Weights of a small sound classifier: 13400 steps, 26041 training examples.
Rows from block 3 of a small sound classifier, named by matrix and row number. Rows with one number belong to one channel. Each number is 500 + 25 x the weight over its row's rms, rounded and kept within 0 to 999. All counts start at 0. Numbers have three digits each.
After each channel's rows are labels from the 100 clips, of 14976, where the channel reaches its highest value: "responds to" is what is common among them; "loudest" is the band of the loudest frequency at the time of the peak. Only what is clearly more common there than usual is listed. The data: short read English sentences (LibriTTS-R). In brackets: how many of the 100.
# convs0: first width-9 conv, stride 2 (model.blocks.3.convs.0.weight, 160x128x9, each kernel summed), inputs 0-127
# convs1: second width-9 conv (model.blocks.3.convs.1.weight, 160x160x9, transposed, each kernel summed), outputs 0-79

convs0.130:486528478520518512468468502525508530528520529518551511480507515475505461528518487507515520500489508504528502476512492501496521496488486489539515543478558504491514491472495496522481514516503483491514464489527529522523501445474513537520506491559455503484543526569467468437522532505488475461539524523507489496520529500502508504508512474515525455461489484469490507541452533537498523523506
convs1.130:491479511489489455538489472493478459486488486466452505511497490525503506498496518509531491528503459510499480516457490505520483505484458496526522489529484524502530523513511479493471518508497484457489485535564494495453466535485516515526534501
responds to: voice: male (74)
loudest: 250 to 500 Hz (30)

convs0.136:499455497543460491472481508507519458486555511478452490471487508486517513483514511503512490521516480522447487507476535527501517528448521504483509457504483499566505450497514501491560473473481516493479526517495516523480503480514510518504524508497533493471488479492519476533450478446488499497505494475488455478483527505536513493471504519485508440504483530540517492518525486552512474487462
convs1.136:504504518490505500497496515505437487478501491489500491503443516495475494513526518525493523479478504485493483485469489488568502500476478509519502511515510460499460464505481502523507523488503483472516494502469525492513503481498501475487496448
responds to: voice: male (99)
loudest: 250 to 500 Hz (33)

convs0.97:505457502515488492515502503470510502503530492513521466481530551494478523525471507438466490543492529506492529458527459506527527484495503430529532496558479494528550521509519487537474551499516556499477506512484460507459530503517477485484498522535524502512527488494489485503516521464488505511474507505517487547479517499492498491508492496469508512448514510487502481461501511517466494569514
convs1.97:480472443479463506523511480520472487522517512506533480513519468560521544533534459509478508471486501512526495467520522479507474485495533539513541497492525459469503510491516477478519514475487498503496470531536507538503486496498495495500485450
responds to: voice: female (99)
loudest: 250 to 500 Hz (36)

convs0.32:504538507468505438500527487553489529479542474481485535502465458512507494488511515517498488485503504529462490482515449493510501553476518505479483494495527519516496487485498518523455448492466490497518512542479497512516530492503496484506536508511520495451511477487528483477507491475484513566502515521475550500480488423499531488471465488489526465498476459475505510536523496537483531473512
convs1.32:481523491509531522489525490488472513520506484505551482494486501499538531505497512515545462554528482496476482487501498505536441494477492497513526497497534477522483556531458527507487525481462516559522532492437542494511511477551522498511527506
responds to: voice: male (100)
loudest: 250 to 500 Hz (30)

convs0.57:487516475571489519530543497498467505532521514497493485503502505496486468470485516497504532459522464506529517455476517466437443510480496478491494513478467518481488504508477489501521507494538445479497510502489497491529526435476516516514476489515497526482467452537528504522502515477542505542462488520508514498525516480503516518520522474446503532496485465493484507517520526513509435507534
convs1.57:488493538507510474495506518541494459547496523508499473487474500461482475470492541550454476506513483489525501482498478455481515506464469472518481566482499475512536561492510513496478477457509494509449423494472529479465446505509492493539517481
responds to: voice: male (99)
loudest: 250 to 500 Hz (34)

convs0.33:503494514540488452495533523439471475452520520469547488503532536497510502482491477485488469526506498503480496452487514483474493509552503465494519553494505460536472499487488495561483499568495485491532494488484502513467494523492514508514493476511568504483486479494484498546511508493504473500506448479516508493493481535470454523542491490472509492524492524496489500463491463468462475511521
convs1.33:509511510500494493508492460496532504474491492498483491521472502463484441521528554525478495509527490474492480479496513544504531486483460525484512445520484492473489508473513481485486510515491448537466512510489506449473516491466479515463526551
responds to: voice: female (88)
loudest: 250 to 500 Hz (29)

convs0.66:512465496504496485503474523471478475534466486496510523515498499482488529455497518499489512496532536489508484510461604486552451525479517477495483529472525469501462479528502490518483512550520459504495489514528484488496505451514538478469511522463509455514543500498511511494511511453517481500466536471460496472549496521512476520481525514479468492514507492483488469472512542482512503501490
convs1.66:511519485483488497522477493511407463528501506522484502500524500493498501558491493534468526522507498538507494494535514466539462496494546520503502494523530526513460519498444516475517514499503506516528477505505456480481507494496485524493442477
responds to: voice: female (100)
loudest: 250 to 500 Hz (43); 500 to 1000 Hz (28)

convs0.139:471476511538508525509514501500486513515541495475511519495529510502534463492473522509462524502502522483498547496492501493494533537521514456491503495481466493522501510485475517467458515501541464510526504426510464523497498512482559526474544483500548522476483526516503522485459480509474493524535546528492528498527538523473506469479504478493507463491448482521453544531520471510476526515520
convs1.139:522471463504495524497541469510492484486499504472467507456509494518485474524506527531519466548507488485483484516494521486555497494487461509564503477482519462523507464500524507509521547498487489503517514488498531498462507517531460464545515490
responds to: voice: male (92)
loudest: 250 to 500 Hz (31)

convs0.157:492568493512488503494502548563516446525515485485530487477502497445504455503481469504511532468461475543501455543503457472481500529500456499516498513465496482522482507521500490485487450493455473479476518498515518534513509531499504449525455470530460467508541473494508542475488493502484488483496482519459523494496509489527538498475505511506510509484503510478527458500488488517503535515493
convs1.157:504502530511493506455515502512503506493526497502475516492490500505506459510506541496537490537511493519478457505542509479563539517519511511463477520485450540516462496515515518496490500477504525535535474533505488498490503488518497522494490488
responds to: voice: male (100)
loudest: 4000 to 8000 Hz (29)

convs0.43:458486511488509568527494535500486565495499522509522459519496508503499458507493464449470492469482517489523483506444477551542497472533499532551479503483509526490506523501477476488531506465541525516516500490509474521504488499477475509463480463488483509504465495535483547545475507544524536493510466499473475501490465509509489541480515496513492489501502504513487502438477493480477500480540
convs1.43:469476526472504498518515496496502461512491524504492504487500475539494497525490465543521526491533509470457489501507482537499551526533505476548452497519500487510508490508503530483445485510499521498544481473480518480484477469520524497482493440
responds to: voice: female (99)
loudest: 250 to 500 Hz (45)

convs0.132:505484470458440528467463513503490509531458462502516533461503433497489485504488511559547512530474509474477527487493544481486463476506492502485507506511478513480471508517509466517492476540479469449514485509521492495489522473515487502479434494495501497541529456493518486515498471490519493472526512469523457522508481513504530531524505497529528471537514477517524473512519492525499468462480
convs1.132:494488491505510510575486523501513509494481540530509477533500527457496482532488485543509464498480490493464530496526528501473482504494550535551518500500517494469486522509469476535513480454489516495498494505511486475544491534499505510524514521
responds to: voice: female (100)
loudest: 250 to 500 Hz (32)

convs0.26:513553477485482492464523476548511481512562460525501502516488473525496493451491520508480515504497476498521456503468504491490494524508508505513509474519511494512543478478478481531515479487513531530484536540445529480573500419515544570536517494526494480497494497491506464507475473472488498489471496507499508495524507476515505491527534519486547517470512540490513509498497486533498490492484
convs1.26:490463481499520536516429484492483457488499476483522490477505521481491510504519541480542516497483495498519491483473490507528490505504476507520551520486484448533580501521501506502489480451476482522481496492502497478501496486482486446507449512
responds to: voice: male (99)
loudest: 250 to 500 Hz (39)

convs0.122:523507504468462533492482495493472488508508504484519520507538534505485503483497499517515486515527538517459508477516506467446501490522483521517517474485499494521517460538503461541499544498529508510445500468495499487474471528504500519513484521490520500495487473461479488517526555520526480493507530530513494480566468496467509575511491459501510569541515515491527484496557512521510511477537
convs1.122:447495543464482485504534471514483491479495518517497501544516533488484488517495483518477529501509499489471493507494454547502480527514536508522469513500468509512432475494510453514525520486529471487473484491491496535498502511519557511489520493
responds to: voice: female (99)
loudest: 250 to 500 Hz (30)

convs0.143:502503469489477481471502510522483529583497489508509485475481497494503482495512519443535490546486505504448485509525483488540465506504502514495501437545518483486515484486499496532464533529509548503559524493481490485524475487526515493506492535524488505478488505492505517507486497455487495451492466507525462519564511525498495520549483488479502514473522468479506503496481495480483459567476
convs1.143:489506528501492509538484502500464517476467505532444490496520506510537492502494479474500464458468503417504490514501508459507470473478551483504464485476518512501511483486573509494534492472546491496504491538499488450506479497452501495450504464
responds to: voice: female (100)
loudest: 250 to 500 Hz (34)

convs0.40:528512537473503500459466509474450548499500492522493501478435534499483520529520466478489545578495545515480498510504504477509483492468502502530495500503510511487501460464493520522470508488470552485479498485481474479520482540512500504491480516505505502484541496459511503489543511517483463480499515564519494518478500520502495495414490483471503513520515516532513535492514497466473492532486
convs1.40:487487499478501507509513481492496472523462476530495491481499519501521483499494453490501523500526517430480484501472498526523470492495482510483532511507503499556501500504564479482539494486473463521538485577486466457483511486459477482502554504
responds to: voice: female (100)
loudest: 250 to 500 Hz (36)

convs0.54:500488492532489468529489500471531523475468524507446490502495496472483496475481497523501547486488499502490497509523592496480463518454531459486463500509480527518489488496501520486504484468480531491524511469497510453494506491468510495495520451476523521532457484511456490492535513467518488531518489461446516494469547498548482520505459505483523487492511491496488490448498514475471555504495
convs1.54:483518508463491495534483511502443463502473507490495467539511545494496508525515482470457480506514513519506512539523467479490501519522478476526519452518501496517485459510429526515531492453425467517492529442487509483499469531483480497491467476
responds to: voice: male (92)
loudest: 250 to 500 Hz (31)

convs0.13:500487482539453502523511522505487425513539537501503492488484483509520513488506460512517465470499472484507500462497532480460477508492505491478512533467530528538498453506503501489494520518538495485504475504527507478489514467480482557528447503538544491480538489498480514562501536490483539509523464514499495475506534516439471499525509457499483532473490487514505473505502496540485473508540
convs1.13:490511493508503530470519492493508491534492513540482506509474559520463483478482533495470491524485483501513502511529482492490500507477460478499474517503463445446515480467487499488478493483500495526497477505507548526521455494486510480493509493
responds to: voice: male (99)
loudest: 250 to 500 Hz (34)

convs0.80:511480501518479533473498466520491502469492480485434526530520556484512534510514507506504478465468491465493502504452485499511504501483460513524546502493506527476457527494495507514468508456487503499496461503479508502486512472526507491540511486525469495488579483489487512512517509470516509488476501489457459493542464446506477450520491476542467479452511456522545510485501475479492480485491
convs1.80:535520533484495493510473505497490554473479503540547488518517503558521485480480503481525516477490474475501503476482518514490502478482543506486501493516504503469520476553515514489473484477497509506517514471516515469463497515506478506476480455
responds to: voice: female (100)
loudest: 4000 to 8000 Hz (28)