config.toml
model = "sound classifier"
dataset = "short read English sentences (LibriTTS-R)"
win_length = 512
targets = ["voice"]
mixing = "cutmix"
init = "trunc_normal_002"
residual_init = "none"
eps = 1e-08
max_precond_dim = 1536
merge_dims = true
batch_size = 128
lr_schedule = "step"
weight_decay = 0.06
Rows from block 2 of a small sound classifier, named by matrix and row number. Rows with one number belong to one channel. Each number is 50 + 12 x the weight over its row's rms, rounded and kept within 0 to 99. All counts start at 0. After the name is the row's rms in percent of the matrix's.
Before each channel's rows are labels from the 100 clips, of 14976, where the channel reaches its highest value: "responds to" is what is common among them; "loudest" is the band of the loudest frequency at the time of the peak. Only what is clearly more common there than usual is listed. The data: short read English sentences (LibriTTS-R).
# convs0: first width-9 conv (model.blocks.2.convs.0.weight, 128x128x9, each kernel summed), inputs 0-42
# convs1: second width-9 conv (model.blocks.2.convs.1.weight, 128x128x9, transposed, each kernel summed), outputs 0-42

responds to: voice: male
loudest: 4000 to 8000 Hz
convs0.73 097:42 62 44 59 42 48 36 46 39 37 66 42 61 79 53 35 62 42 52 44 39 73 53 23 38 31 63 59 31 36 48 55 62 38 60 28 50 21 62 60 43 40 46
convs1.73 095:54 50 70 55 52 35 48 45 48 42 36 49 52 45 63 49 56 44 69 51 48 50 72 40 54 45 53 25 65 48 42 52 31 23 38 64 33 58 51 48 52 52 50

responds to: voice: male
loudest: 250 to 500 Hz
convs0.54 118:50 60 26 49 25 40 67 50 51 78 52 32 34 45 42 43 46 53 63 53 42 40 33 42 30 44 45 45 44 31 39 68 48 58 40 62 50 69 48 52 69 54 62
convs1.54 100:53 56 32 39 65 39 40 65 36 80 42 58 56 66 51 53 44 28 24 65 35 48 58 34 39 55 33 55 31 32 71 49 79 37 59 38 46 56 34 58 24 72 51

responds to: voice: male
loudest: 250 to 500 Hz
convs0.24 101:49 57 54 63 42 68 57 47 41 52 42 64 69 35 61 30 51 45 65 40 63 49 68 44 54 59 43 43 50 49 30 59 41 34 54 33 42 55 36 45 31 55 71
convs1.24 097:40 60 66 74 39 25 35 62 53 41 29 54 41 42 65 55 48 35 58 43 72 65 31 35 43 58 48 39 62 38 31 43 64 48 64 50 37 44 50 46 38 56 59

responds to: voice: female
loudest: 250 to 500 Hz; 500 to 1000 Hz
convs0.67 092:51 74 61 44 64 47 46 51 46 89 37 64 40 51 46 52 61 45 60 56 52 51 45 61 57 43 53 37 40 58 58 47 34 61 53 67 55 48 37 40 57 36 55
convs1.67 092:48 23 48 44 52 57 40 48 53 45 63 26 65 38 58 42 27 42 52 32 40 39 58 49 55 53 54 64 56 39 53 60 25 44 24 45 48 55 29 47 67 44 47

responds to: voice: male
loudest: 250 to 500 Hz
convs0.77 115:38 83 53 70 57 52 75 47 45 64 41 60 45 38 60 50 48 49 44 48 51 46 49 67 44 70 43 50 48 38 53 34 68 47 48 45 44 52 41 50 63 62 69
convs1.77 105:46 36 39 36 34 38 54 48 53 63 24 32 45 76 58 53 33 57 42 55 37 48 63 32 46 42 55 43 48 72 62 55 56 23 48 52 52 46 53 40 42 55 31

responds to: voice: female
loudest: 250 to 500 Hz
convs0.51 100:25 40 63 56 51 47 41 37 62 42 57 66 62 71 72 60 53 41 68 77 55 62 70 46 56 41 59 32 57 43 51 37 67 38 33 45 52 24 54 45 55 37 65
convs1.51 106:43 76 28 49 39 50 50 55 62 53 22 43 39 49 65 51 45 35 45 66 52 43 48 60 45 56 56 40 34 20 24 43 49 66 38 79 57 37 50 49 47 62 66

responds to: voice: male
loudest: 250 to 500 Hz
convs0.122 089:36 32 48 58 54 35 51 51 51 60 54 29 37 71 68 53 33 45 39 52 50 50 66 49 54 47 51 51 46 23 55 69 51 30 42 66 45 67 81 60 68 48 59
convs1.122 091:43 63 57 34 44 56 45 61 57 57 50 60 35 40 57 53 44 46 43 51 55 46 51 31 53 39 42 63 41 64 61 38 49 58 47 37 51 49 68 38 59 71 56

responds to: voice: female
loudest: 4000 to 8000 Hz
convs0.50 089:50 43 43 27 56 56 41 57 58 39 36 86 54 48 52 34 47 44 36 36 69 46 62 55 51 38 42 74 27 31 38 34 37 70 38 64 48 58 27 49 56 60 64
convs1.50 104:55 55 33 52 67 49 50 54 56 47 43 46 44 58 37 42 16 58 43 43 54 50 40 36 36 52 40 61 50 70 48 38 50 33 70 38 41 83 49 52 49 45 38

responds to: voice: female
loudest: 4000 to 8000 Hz
convs0.65 089:47 44 37 38 33 57 42 59 56 50 44 34 55 61 45 42 70 65 65 37 67 44 63 46 42 49 43 68 48 34 64 57 37 51 36 46 53 43 31 39 38 42 55
convs1.65 089:55 58 63 43 79 53 54 56 46 60 75 44 52 60 44 57 36 40 49 53 53 27 52 37 52 51 46 27 57 57 52 57 56 60 34 48 38 61 43 54 43 63 40

responds to: voice: male
loudest: 250 to 500 Hz
convs0.103 099:33 31 54 51 48 56 27 82 43 62 53 58 41 65 49 46 43 58 42 30 73 70 78 54 52 47 46 31 54 62 65 34 36 41 64 41 56 51 48 55 47 64 39
convs1.103 108:44 42 57 42 56 51 32 55 53 44 40 75 58 44 70 48 32 59 42 62 60 32 42 45 59 45 37 46 63 44 52 36 28 45 40 51 49 44 39 52 43 51 46

responds to: voice: female
loudest: 250 to 500 Hz; 500 to 1000 Hz
convs0.79 114:61 57 58 60 55 74 66 57 52 78 49 61 57 53 44 40 41 40 50 58 30 58 54 47 61 40 43 30 75 45 62 60 72 47 38 46 56 57 85 50 62 60 49
convs1.79 120:63 57 38 37 61 50 63 28 48 34 69 39 54 48 47 61 49 51 54 43 65 51 38 43 41 80 51 45 60 34 42 42 53 35 34 57 50 39 35 59 39 35 54

responds to: voice: female
loudest: 250 to 500 Hz
convs0.105 099:51 58 38 43 42 41 62 56 39 60 56 77 38 71 52 65 39 41 53 62 51 37 67 60 70 52 48 48 68 49 48 53 52 42 92 47 54 57 44 58 38 57 57
convs1.105 092:53 54 58 35 56 51 48 64 62 47 18 32 50 47 55 39 37 53 29 52 43 32 63 47 51 50 41 50 67 42 71 42 51 39 33 63 35 43 31 58 57 51 31

responds to: voice: male
loudest: 250 to 500 Hz
convs0.86 098:42 70 34 60 54 36 75 52 50 84 57 60 45 75 56 51 59 30 28 51 51 66 33 51 31 48 52 50 47 42 48 53 57 51 49 51 52 20 54 50 45 53 34
convs1.86 089:52 61 48 55 33 46 59 64 57 62 32 60 52 50 54 52 49 45 54 38 66 51 49 40 65 51 51 46 40 47 28 55 53 48 63 54 36 56 50 50 26 62 46

responds to: voice: female
loudest: 250 to 500 Hz
convs0.27 099:62 56 52 57 74 50 51 47 44 70 44 81 46 58 54 48 45 38 50 67 63 43 38 76 42 80 42 53 36 41 58 47 57 40 29 39 52 48 60 56 54 66 42
convs1.27 093:42 39 39 38 48 63 62 39 60 41 35 33 48 55 44 41 25 37 57 31 38 60 45 38 67 39 53 71 49 44 70 54 36 60 56 60 50 41 45 57 48 45 39

responds to: voice: female
loudest: 250 to 500 Hz
convs0.114 114:39 41 67 46 61 69 43 49 60 43 45 38 62 53 42 32 41 85 40 39 52 52 60 68 45 55 31 50 53 43 28 39 55 64 32 41 55 65 54 54 85 76 57
convs1.114 109:57 52 40 44 29 31 49 34 41 42 55 51 58 57 50 60 35 52 55 34 51 51 57 53 42 58 29 52 45 68 44 28 53 52 41 74 47 49 46 61 66 37 41

responds to: voice: male
loudest: 250 to 500 Hz
convs0.111 100:61 73 48 46 26 55 43 47 61 49 48 49 39 71 58 50 56 58 51 52 26 67 63 25 37 33 48 63 23 40 62 47 54 46 50 35 48 25 48 43 65 43 41
convs1.111 089:39 53 65 62 50 42 49 61 54 31 56 34 60 44 41 45 67 15 71 62 45 46 42 58 26 41 80 53 26 38 29 59 56 47 43 41 63 50 44 38 39 63 67

responds to: voice: female
loudest: 250 to 500 Hz
convs0.68 111:32 53 45 63 45 53 44 70 42 73 70 68 61 45 50 49 59 66 40 26 51 59 59 38 49 54 56 37 62 34 58 58 39 68 54 46 57 52 43 44 71 54 52
convs1.68 104:80 64 50 46 35 41 66 44 45 36 57 50 34 41 54 74 36 49 73 42 70 50 37 54 58 63 58 33 45 43 64 52 53 33 41 54 42 28 54 50 40 39 39

responds to: voice: male
loudest: 250 to 500 Hz
convs0.22 106:53 78 38 52 38 19 38 66 37 94 55 55 63 41 57 51 57 59 47 37 50 51 35 50 47 50 50 39 50 49 67 72 32 52 41 43 46 54 31 54 49 57 49
convs1.22 096:60 52 52 45 46 55 06 34 49 52 56 57 52 59 31 31 52 38 38 64 37 51 40 43 60 47 52 54 46 53 40 62 53 55 40 64 45 43 42 66 49 49 56

responds to: voice: male
loudest: 4000 to 8000 Hz
convs0.29 093:50 59 48 60 53 66 37 67 59 48 34 44 48 55 51 43 24 49 61 56 60 45 80 24 55 52 46 56 66 46 20 60 66 49 54 55 40 51 51 63 49 41 40
convs1.29 081:48 49 46 44 46 52 36 47 39 34 54 54 53 45 63 65 41 59 71 54 37 45 50 34 22 57 23 46 54 53 53 37 32 49 58 31 52 54 47 46 35 51 63

responds to: voice: female
loudest: 250 to 500 Hz
convs0.76 094:39 54 50 32 73 68 66 61 68 71 50 52 33 41 48 48 67 54 50 54 59 68 59 49 54 44 33 36 56 61 47 57 44 53 63 83 55 45 64 38 51 47 61
convs1.76 089:55 53 64 42 57 48 44 37 43 21 52 42 33 64 49 37 47 36 54 59 33 59 39 63 52 41 56 41 59 56 50 43 33 45 50 58 51 41 30 39 63 44 39

responds to: voice: female
loudest: 250 to 500 Hz; 500 to 1000 Hz
convs0.2 097:58 51 49 55 46 62 51 50 56 53 62 52 39 39 37 61 48 60 48 39 66 64 52 38 45 44 41 37 72 37 36 52 49 46 49 34 52 61 50 39 56 45 52
convs1.2 104:33 51 42 59 54 38 74 52 47 41 47 49 46 44 62 45 42 45 54 35 77 44 47 64 67 63 54 40 53 44 33 37 57 36 40 56 55 46 57 59 43 53 49

responds to: voice: female
loudest: 250 to 500 Hz
convs0.81 095:60 49 60 39 55 56 47 44 62 38 56 59 39 47 51 35 62 63 49 56 48 40 69 38 57 53 59 74 26 49 61 53 54 56 52 66 52 35 30 69 69 45 47
convs1.81 113:37 48 47 50 74 55 54 39 33 40 41 43 52 37 46 36 37 32 36 43 57 39 36 53 42 63 44 43 42 52 48 44 46 46 46 39 34 61 41 36 47 35 35

responds to: voice: male
loudest: 500 to 1000 Hz
convs0.107 102:60 60 54 44 52 94 61 49 61 71 53 46 64 55 31 62 57 48 47 47 41 64 52 51 48 47 51 60 41 44 38 47 46 62 60 62 53 76 29 46 56 51 53
convs1.107 109:28 37 43 59 45 52 31 55 42 68 48 55 54 44 46 48 50 34 34 45 47 52 57 50 44 46 38 51 26 64 46 23 47 41 63 56 53 47 38 68 44 31 62

responds to: voice: female
loudest: 4000 to 8000 Hz
convs0.14 089:60 41 61 65 61 31 54 17 51 26 65 44 67 40 51 47 44 52 51 57 56 43 34 52 68 67 42 47 34 49 59 45 50 55 44 45 69 64 54 52 41 47 42
convs1.14 093:50 60 48 28 62 61 50 43 43 65 69 48 45 45 52 37 38 74 47 50 58 52 60 41 40 39 36 57 65 65 51 55 35 37 42 54 44 59 55 47 44 40 47

responds to: voice: male
loudest: 250 to 500 Hz
convs0.101 093:30 55 53 64 65 55 38 54 46 47 39 51 54 56 74 47 43 29 47 64 53 58 35 32 63 50 56 39 36 69 55 48 45 50 61 65 44 61 35 40 48 59 71
convs1.101 099:32 47 33 58 45 56 42 59 69 16 20 40 40 49 49 53 53 43 43 57 58 52 52 56 54 50 47 54 55 52 28 42 23 43 48 63 50 39 27 44 52 22 38

responds to: voice: female
loudest: 250 to 500 Hz
convs0.44 088:42 46 39 39 54 85 33 57 50 68 59 31 40 43 54 39 38 58 38 51 54 47 56 39 56 61 52 51 64 28 52 62 32 61 36 33 73 59 43 51 61 49 37
convs1.44 095:77 41 56 46 64 40 36 44 56 39 64 38 59 39 44 49 68 63 47 28 41 46 45 67 46 47 49 40 54 61 22 51 74 40 32 36 65 50 53 54 46 49 42

responds to: voice: male
loudest: 250 to 500 Hz
convs0.31 094:52 77 62 50 53 58 59 41 58 56 31 34 57 56 60 63 39 64 50 53 54 53 54 45 39 43 36 45 58 53 60 39 55 41 34 47 54 82 34 52 55 56 58
convs1.31 104:47 54 40 33 31 34 50 34 41 40 25 37 45 33 36 28 45 49 46 33 46 49 32 54 65 53 23 52 47 56 46 48 38 66 44 48 37 48 43 54 54 69 34

responds to: voice: male
loudest: 250 to 500 Hz
convs0.0 091:30 62 52 41 57 65 54 58 49 82 53 63 47 58 58 45 44 64 61 52 46 24 58 57 51 75 73 42 49 44 51 47 37 44 51 60 51 55 75 45 35 55 69
convs1.0 083:51 46 43 54 45 45 34 37 61 40 43 40 63 37 24 57 62 41 52 51 58 58 19 56 40 40 28 60 36 43 51 29 26 54 54 39 49 27 43 40 44 63 62

responds to: voice: male
loudest: 250 to 500 Hz
convs0.93 093:31 39 47 52 48 48 51 77 46 50 47 60 49 71 36 35 39 70 45 35 28 69 61 61 62 56 62 48 35 47 47 56 52 41 53 42 40 53 32 40 52 51 63
convs1.93 104:59 50 62 59 42 37 30 38 66 59 29 52 57 63 47 61 49 49 52 46 27 45 38 48 51 36 61 55 62 56 49 45 57 32 46 24 47 61 59 69 56 72 65

responds to: voice: female
loudest: 250 to 500 Hz; 500 to 1000 Hz
convs0.74 104:66 40 55 41 77 74 56 51 47 50 44 74 61 40 70 37 62 59 39 51 60 49 59 64 39 62 62 44 40 76 65 53 31 44 61 40 52 51 57 44 48 56 68
convs1.74 109:22 51 60 41 46 58 39 50 40 71 22 44 53 59 37 42 53 38 42 56 52 43 33 40 40 47 62 58 50 29 28 48 66 34 54 41 36 55 68 45 51 55 39

responds to: voice: male
loudest: 250 to 500 Hz
convs0.16 098:37 47 41 64 75 65 76 60 40 65 66 56 35 38 64 43 56 39 74 50 59 58 56 39 35 74 48 23 48 50 44 43 44 42 55 50 46 64 41 40 37 37 65
convs1.16 100:26 53 39 61 36 61 43 67 40 45 25 43 37 46 49 59 20 42 31 46 65 40 44 70 36 34 69 57 28 51 49 35 48 41 74 41 50 48 53 44 56 63 48

responds to: voice: male
loudest: 250 to 500 Hz
convs0.35 084:44 53 36 25 38 36 76 60 60 42 57 34 54 54 75 45 49 50 59 62 48 70 41 45 38 42 54 40 31 52 56 51 45 34 43 32 51 36 51 57 44 73 44
convs1.35 090:59 48 50 61 38 27 56 36 80 47 10 67 48 57 61 47 43 34 48 61 43 35 42 33 25 58 51 42 34 34 55 39 57 45 46 50 56 52 19 38 55 32 39

responds to: voice: male
loudest: 250 to 500 Hz
convs0.109 111:42 49 55 60 61 47 55 23 37 84 67 42 48 60 40 48 32 53 68 27 54 56 59 54 42 54 54 49 50 54 51 40 51 56 38 38 48 64 52 58 59 45 55
convs1.109 101:52 71 22 32 49 41 39 54 39 61 28 48 49 42 60 38 40 61 37 61 42 50 40 41 55 53 15 50 52 54 40 56 44 38 47 48 45 48 66 31 35 63 43

responds to: voice: female
loudest: 250 to 500 Hz
convs0.110 091:58 58 49 49 55 46 69 53 46 42 30 49 41 51 40 35 58 62 39 72 48 47 50 50 43 41 65 34 36 44 35 77 30 53 27 54 75 45 65 49 58 41 50
convs1.110 100:72 14 52 40 52 45 61 43 42 46 54 48 44 59 55 54 48 33 52 54 30 62 50 48 53 45 49 30 55 49 68 41 51 70 35 49 57 49 37 28 51 52 42

responds to: voice: male
loudest: 250 to 500 Hz
convs0.55 083:21 53 63 34 35 62 48 36 55 42 50 57 45 42 67 49 26 44 69 65 42 57 75 60 39 66 47 45 73 39 42 49 45 36 44 52 37 62 44 44 45 72 62
convs1.55 091:60 68 43 45 25 02 40 53 40 48 42 52 30 34 62 23 43 45 32 39 54 61 34 46 35 39 47 47 61 35 34 58 40 60 32 51 53 39 36 55 44 33 33

responds to: voice: female
loudest: 250 to 500 Hz
convs0.59 116:49 59 41 45 59 50 45 43 51 35 52 52 32 72 51 50 61 74 25 79 54 52 55 46 58 30 70 57 39 30 71 51 49 50 65 72 72 59 63 48 42 56 54
convs1.59 128:31 47 61 43 19 47 31 39 54 32 28 47 43 58 56 39 57 40 48 50 69 40 37 45 30 64 62 67 32 54 57 38 48 53 45 62 50 48 38 31 42 57 46

responds to: voice: male
loudest: 250 to 500 Hz
convs0.115 097:69 53 38 42 32 47 38 40 53 44 74 28 46 67 48 50 33 22 71 55 56 57 31 40 45 48 25 35 63 54 50 60 53 55 40 45 44 51 59 52 43 50 39
convs1.115 092:33 52 59 40 57 35 59 29 42 43 51 39 47 55 40 21 44 68 44 55 42 65 38 46 47 36 36 42 41 34 36 58 39 46 49 58 41 61 57 35 51 49 54

responds to: voice: female
loudest: 250 to 500 Hz
convs0.62 111:47 54 42 55 62 74 45 51 55 63 28 47 42 48 42 56 63 53 36 45 38 78 44 62 43 64 58 61 35 47 40 53 56 55 36 66 72 65 39 79 69 60 21
convs1.62 112:44 37 56 41 39 56 59 48 44 61 57 36 57 47 49 63 44 62 43 52 51 38 52 51 45 40 49 54 47 71 39 69 62 72 35 38 60 58 48 56 62 62 55

responds to: voice: female
loudest: 250 to 500 Hz
convs0.15 100:69 34 58 49 69 52 62 56 56 56 45 46 66 68 32 63 73 59 64 61 51 36 41 49 55 69 57 50 29 45 41 60 54 82 53 55 33 57 76 61 67 61 64
convs1.15 106:52 46 35 66 26 54 50 39 39 33 50 51 55 46 51 32 57 65 49 46 45 48 45 65 54 33 44 56 27 43 77 58 43 60 32 74 47 65 28 52 55 34 29

responds to: voice: female
loudest: 250 to 500 Hz
convs0.36 112:32 51 46 59 36 62 33 48 44 62 49 59 25 51 51 46 58 52 45 40 52 40 66 57 30 87 53 58 62 31 51 49 48 56 37 51 61 39 68 56 65 67 43
convs1.36 107:53 47 50 46 84 59 50 51 49 47 81 22 41 58 38 74 53 45 49 41 55 54 43 32 54 40 46 31 76 68 50 55 46 64 45 40 38 56 49 62 43 50 47

responds to: voice: female
loudest: 250 to 500 Hz
convs0.126 113:59 61 60 39 47 56 53 46 42 36 56 53 53 75 50 69 52 59 33 48 72 63 53 35 22 64 55 48 62 26 48 35 49 46 54 37 32 67 63 56 51 50 39
convs1.126 118:53 61 51 69 48 71 61 68 37 56 42 52 56 38 40 49 41 46 42 47 55 52 42 43 39 50 31 41 23 55 38 57 58 69 40 54 42 37 31 47 37 61 37

responds to: voice: female
loudest: 250 to 500 Hz
convs0.69 098:72 69 43 44 35 27 49 44 46 53 32 46 50 53 62 56 56 39 64 70 73 39 47 42 49 25 31 50 65 52 52 52 57 42 41 45 37 40 66 39 34 68 55
convs1.69 095:69 38 42 45 43 29 31 55 41 61 61 45 46 56 54 48 47 45 37 66 44 54 32 51 77 70 41 59 69 48 69 65 44 59 45 45 34 27 48 65 16 35 44

responds to: voice: female
loudest: 250 to 500 Hz
convs0.19 113:39 47 56 36 62 77 49 55 70 47 45 52 49 47 44 50 45 62 42 71 54 69 58 42 53 67 46 68 29 47 65 52 45 36 50 59 60 40 45 60 62 48 31
convs1.19 109:60 51 59 46 31 66 31 32 35 73 50 57 49 41 28 51 37 38 44 49 28 59 41 38 39 53 57 56 40 55 49 49 36 40 40 52 45 59 34 40 58 54 61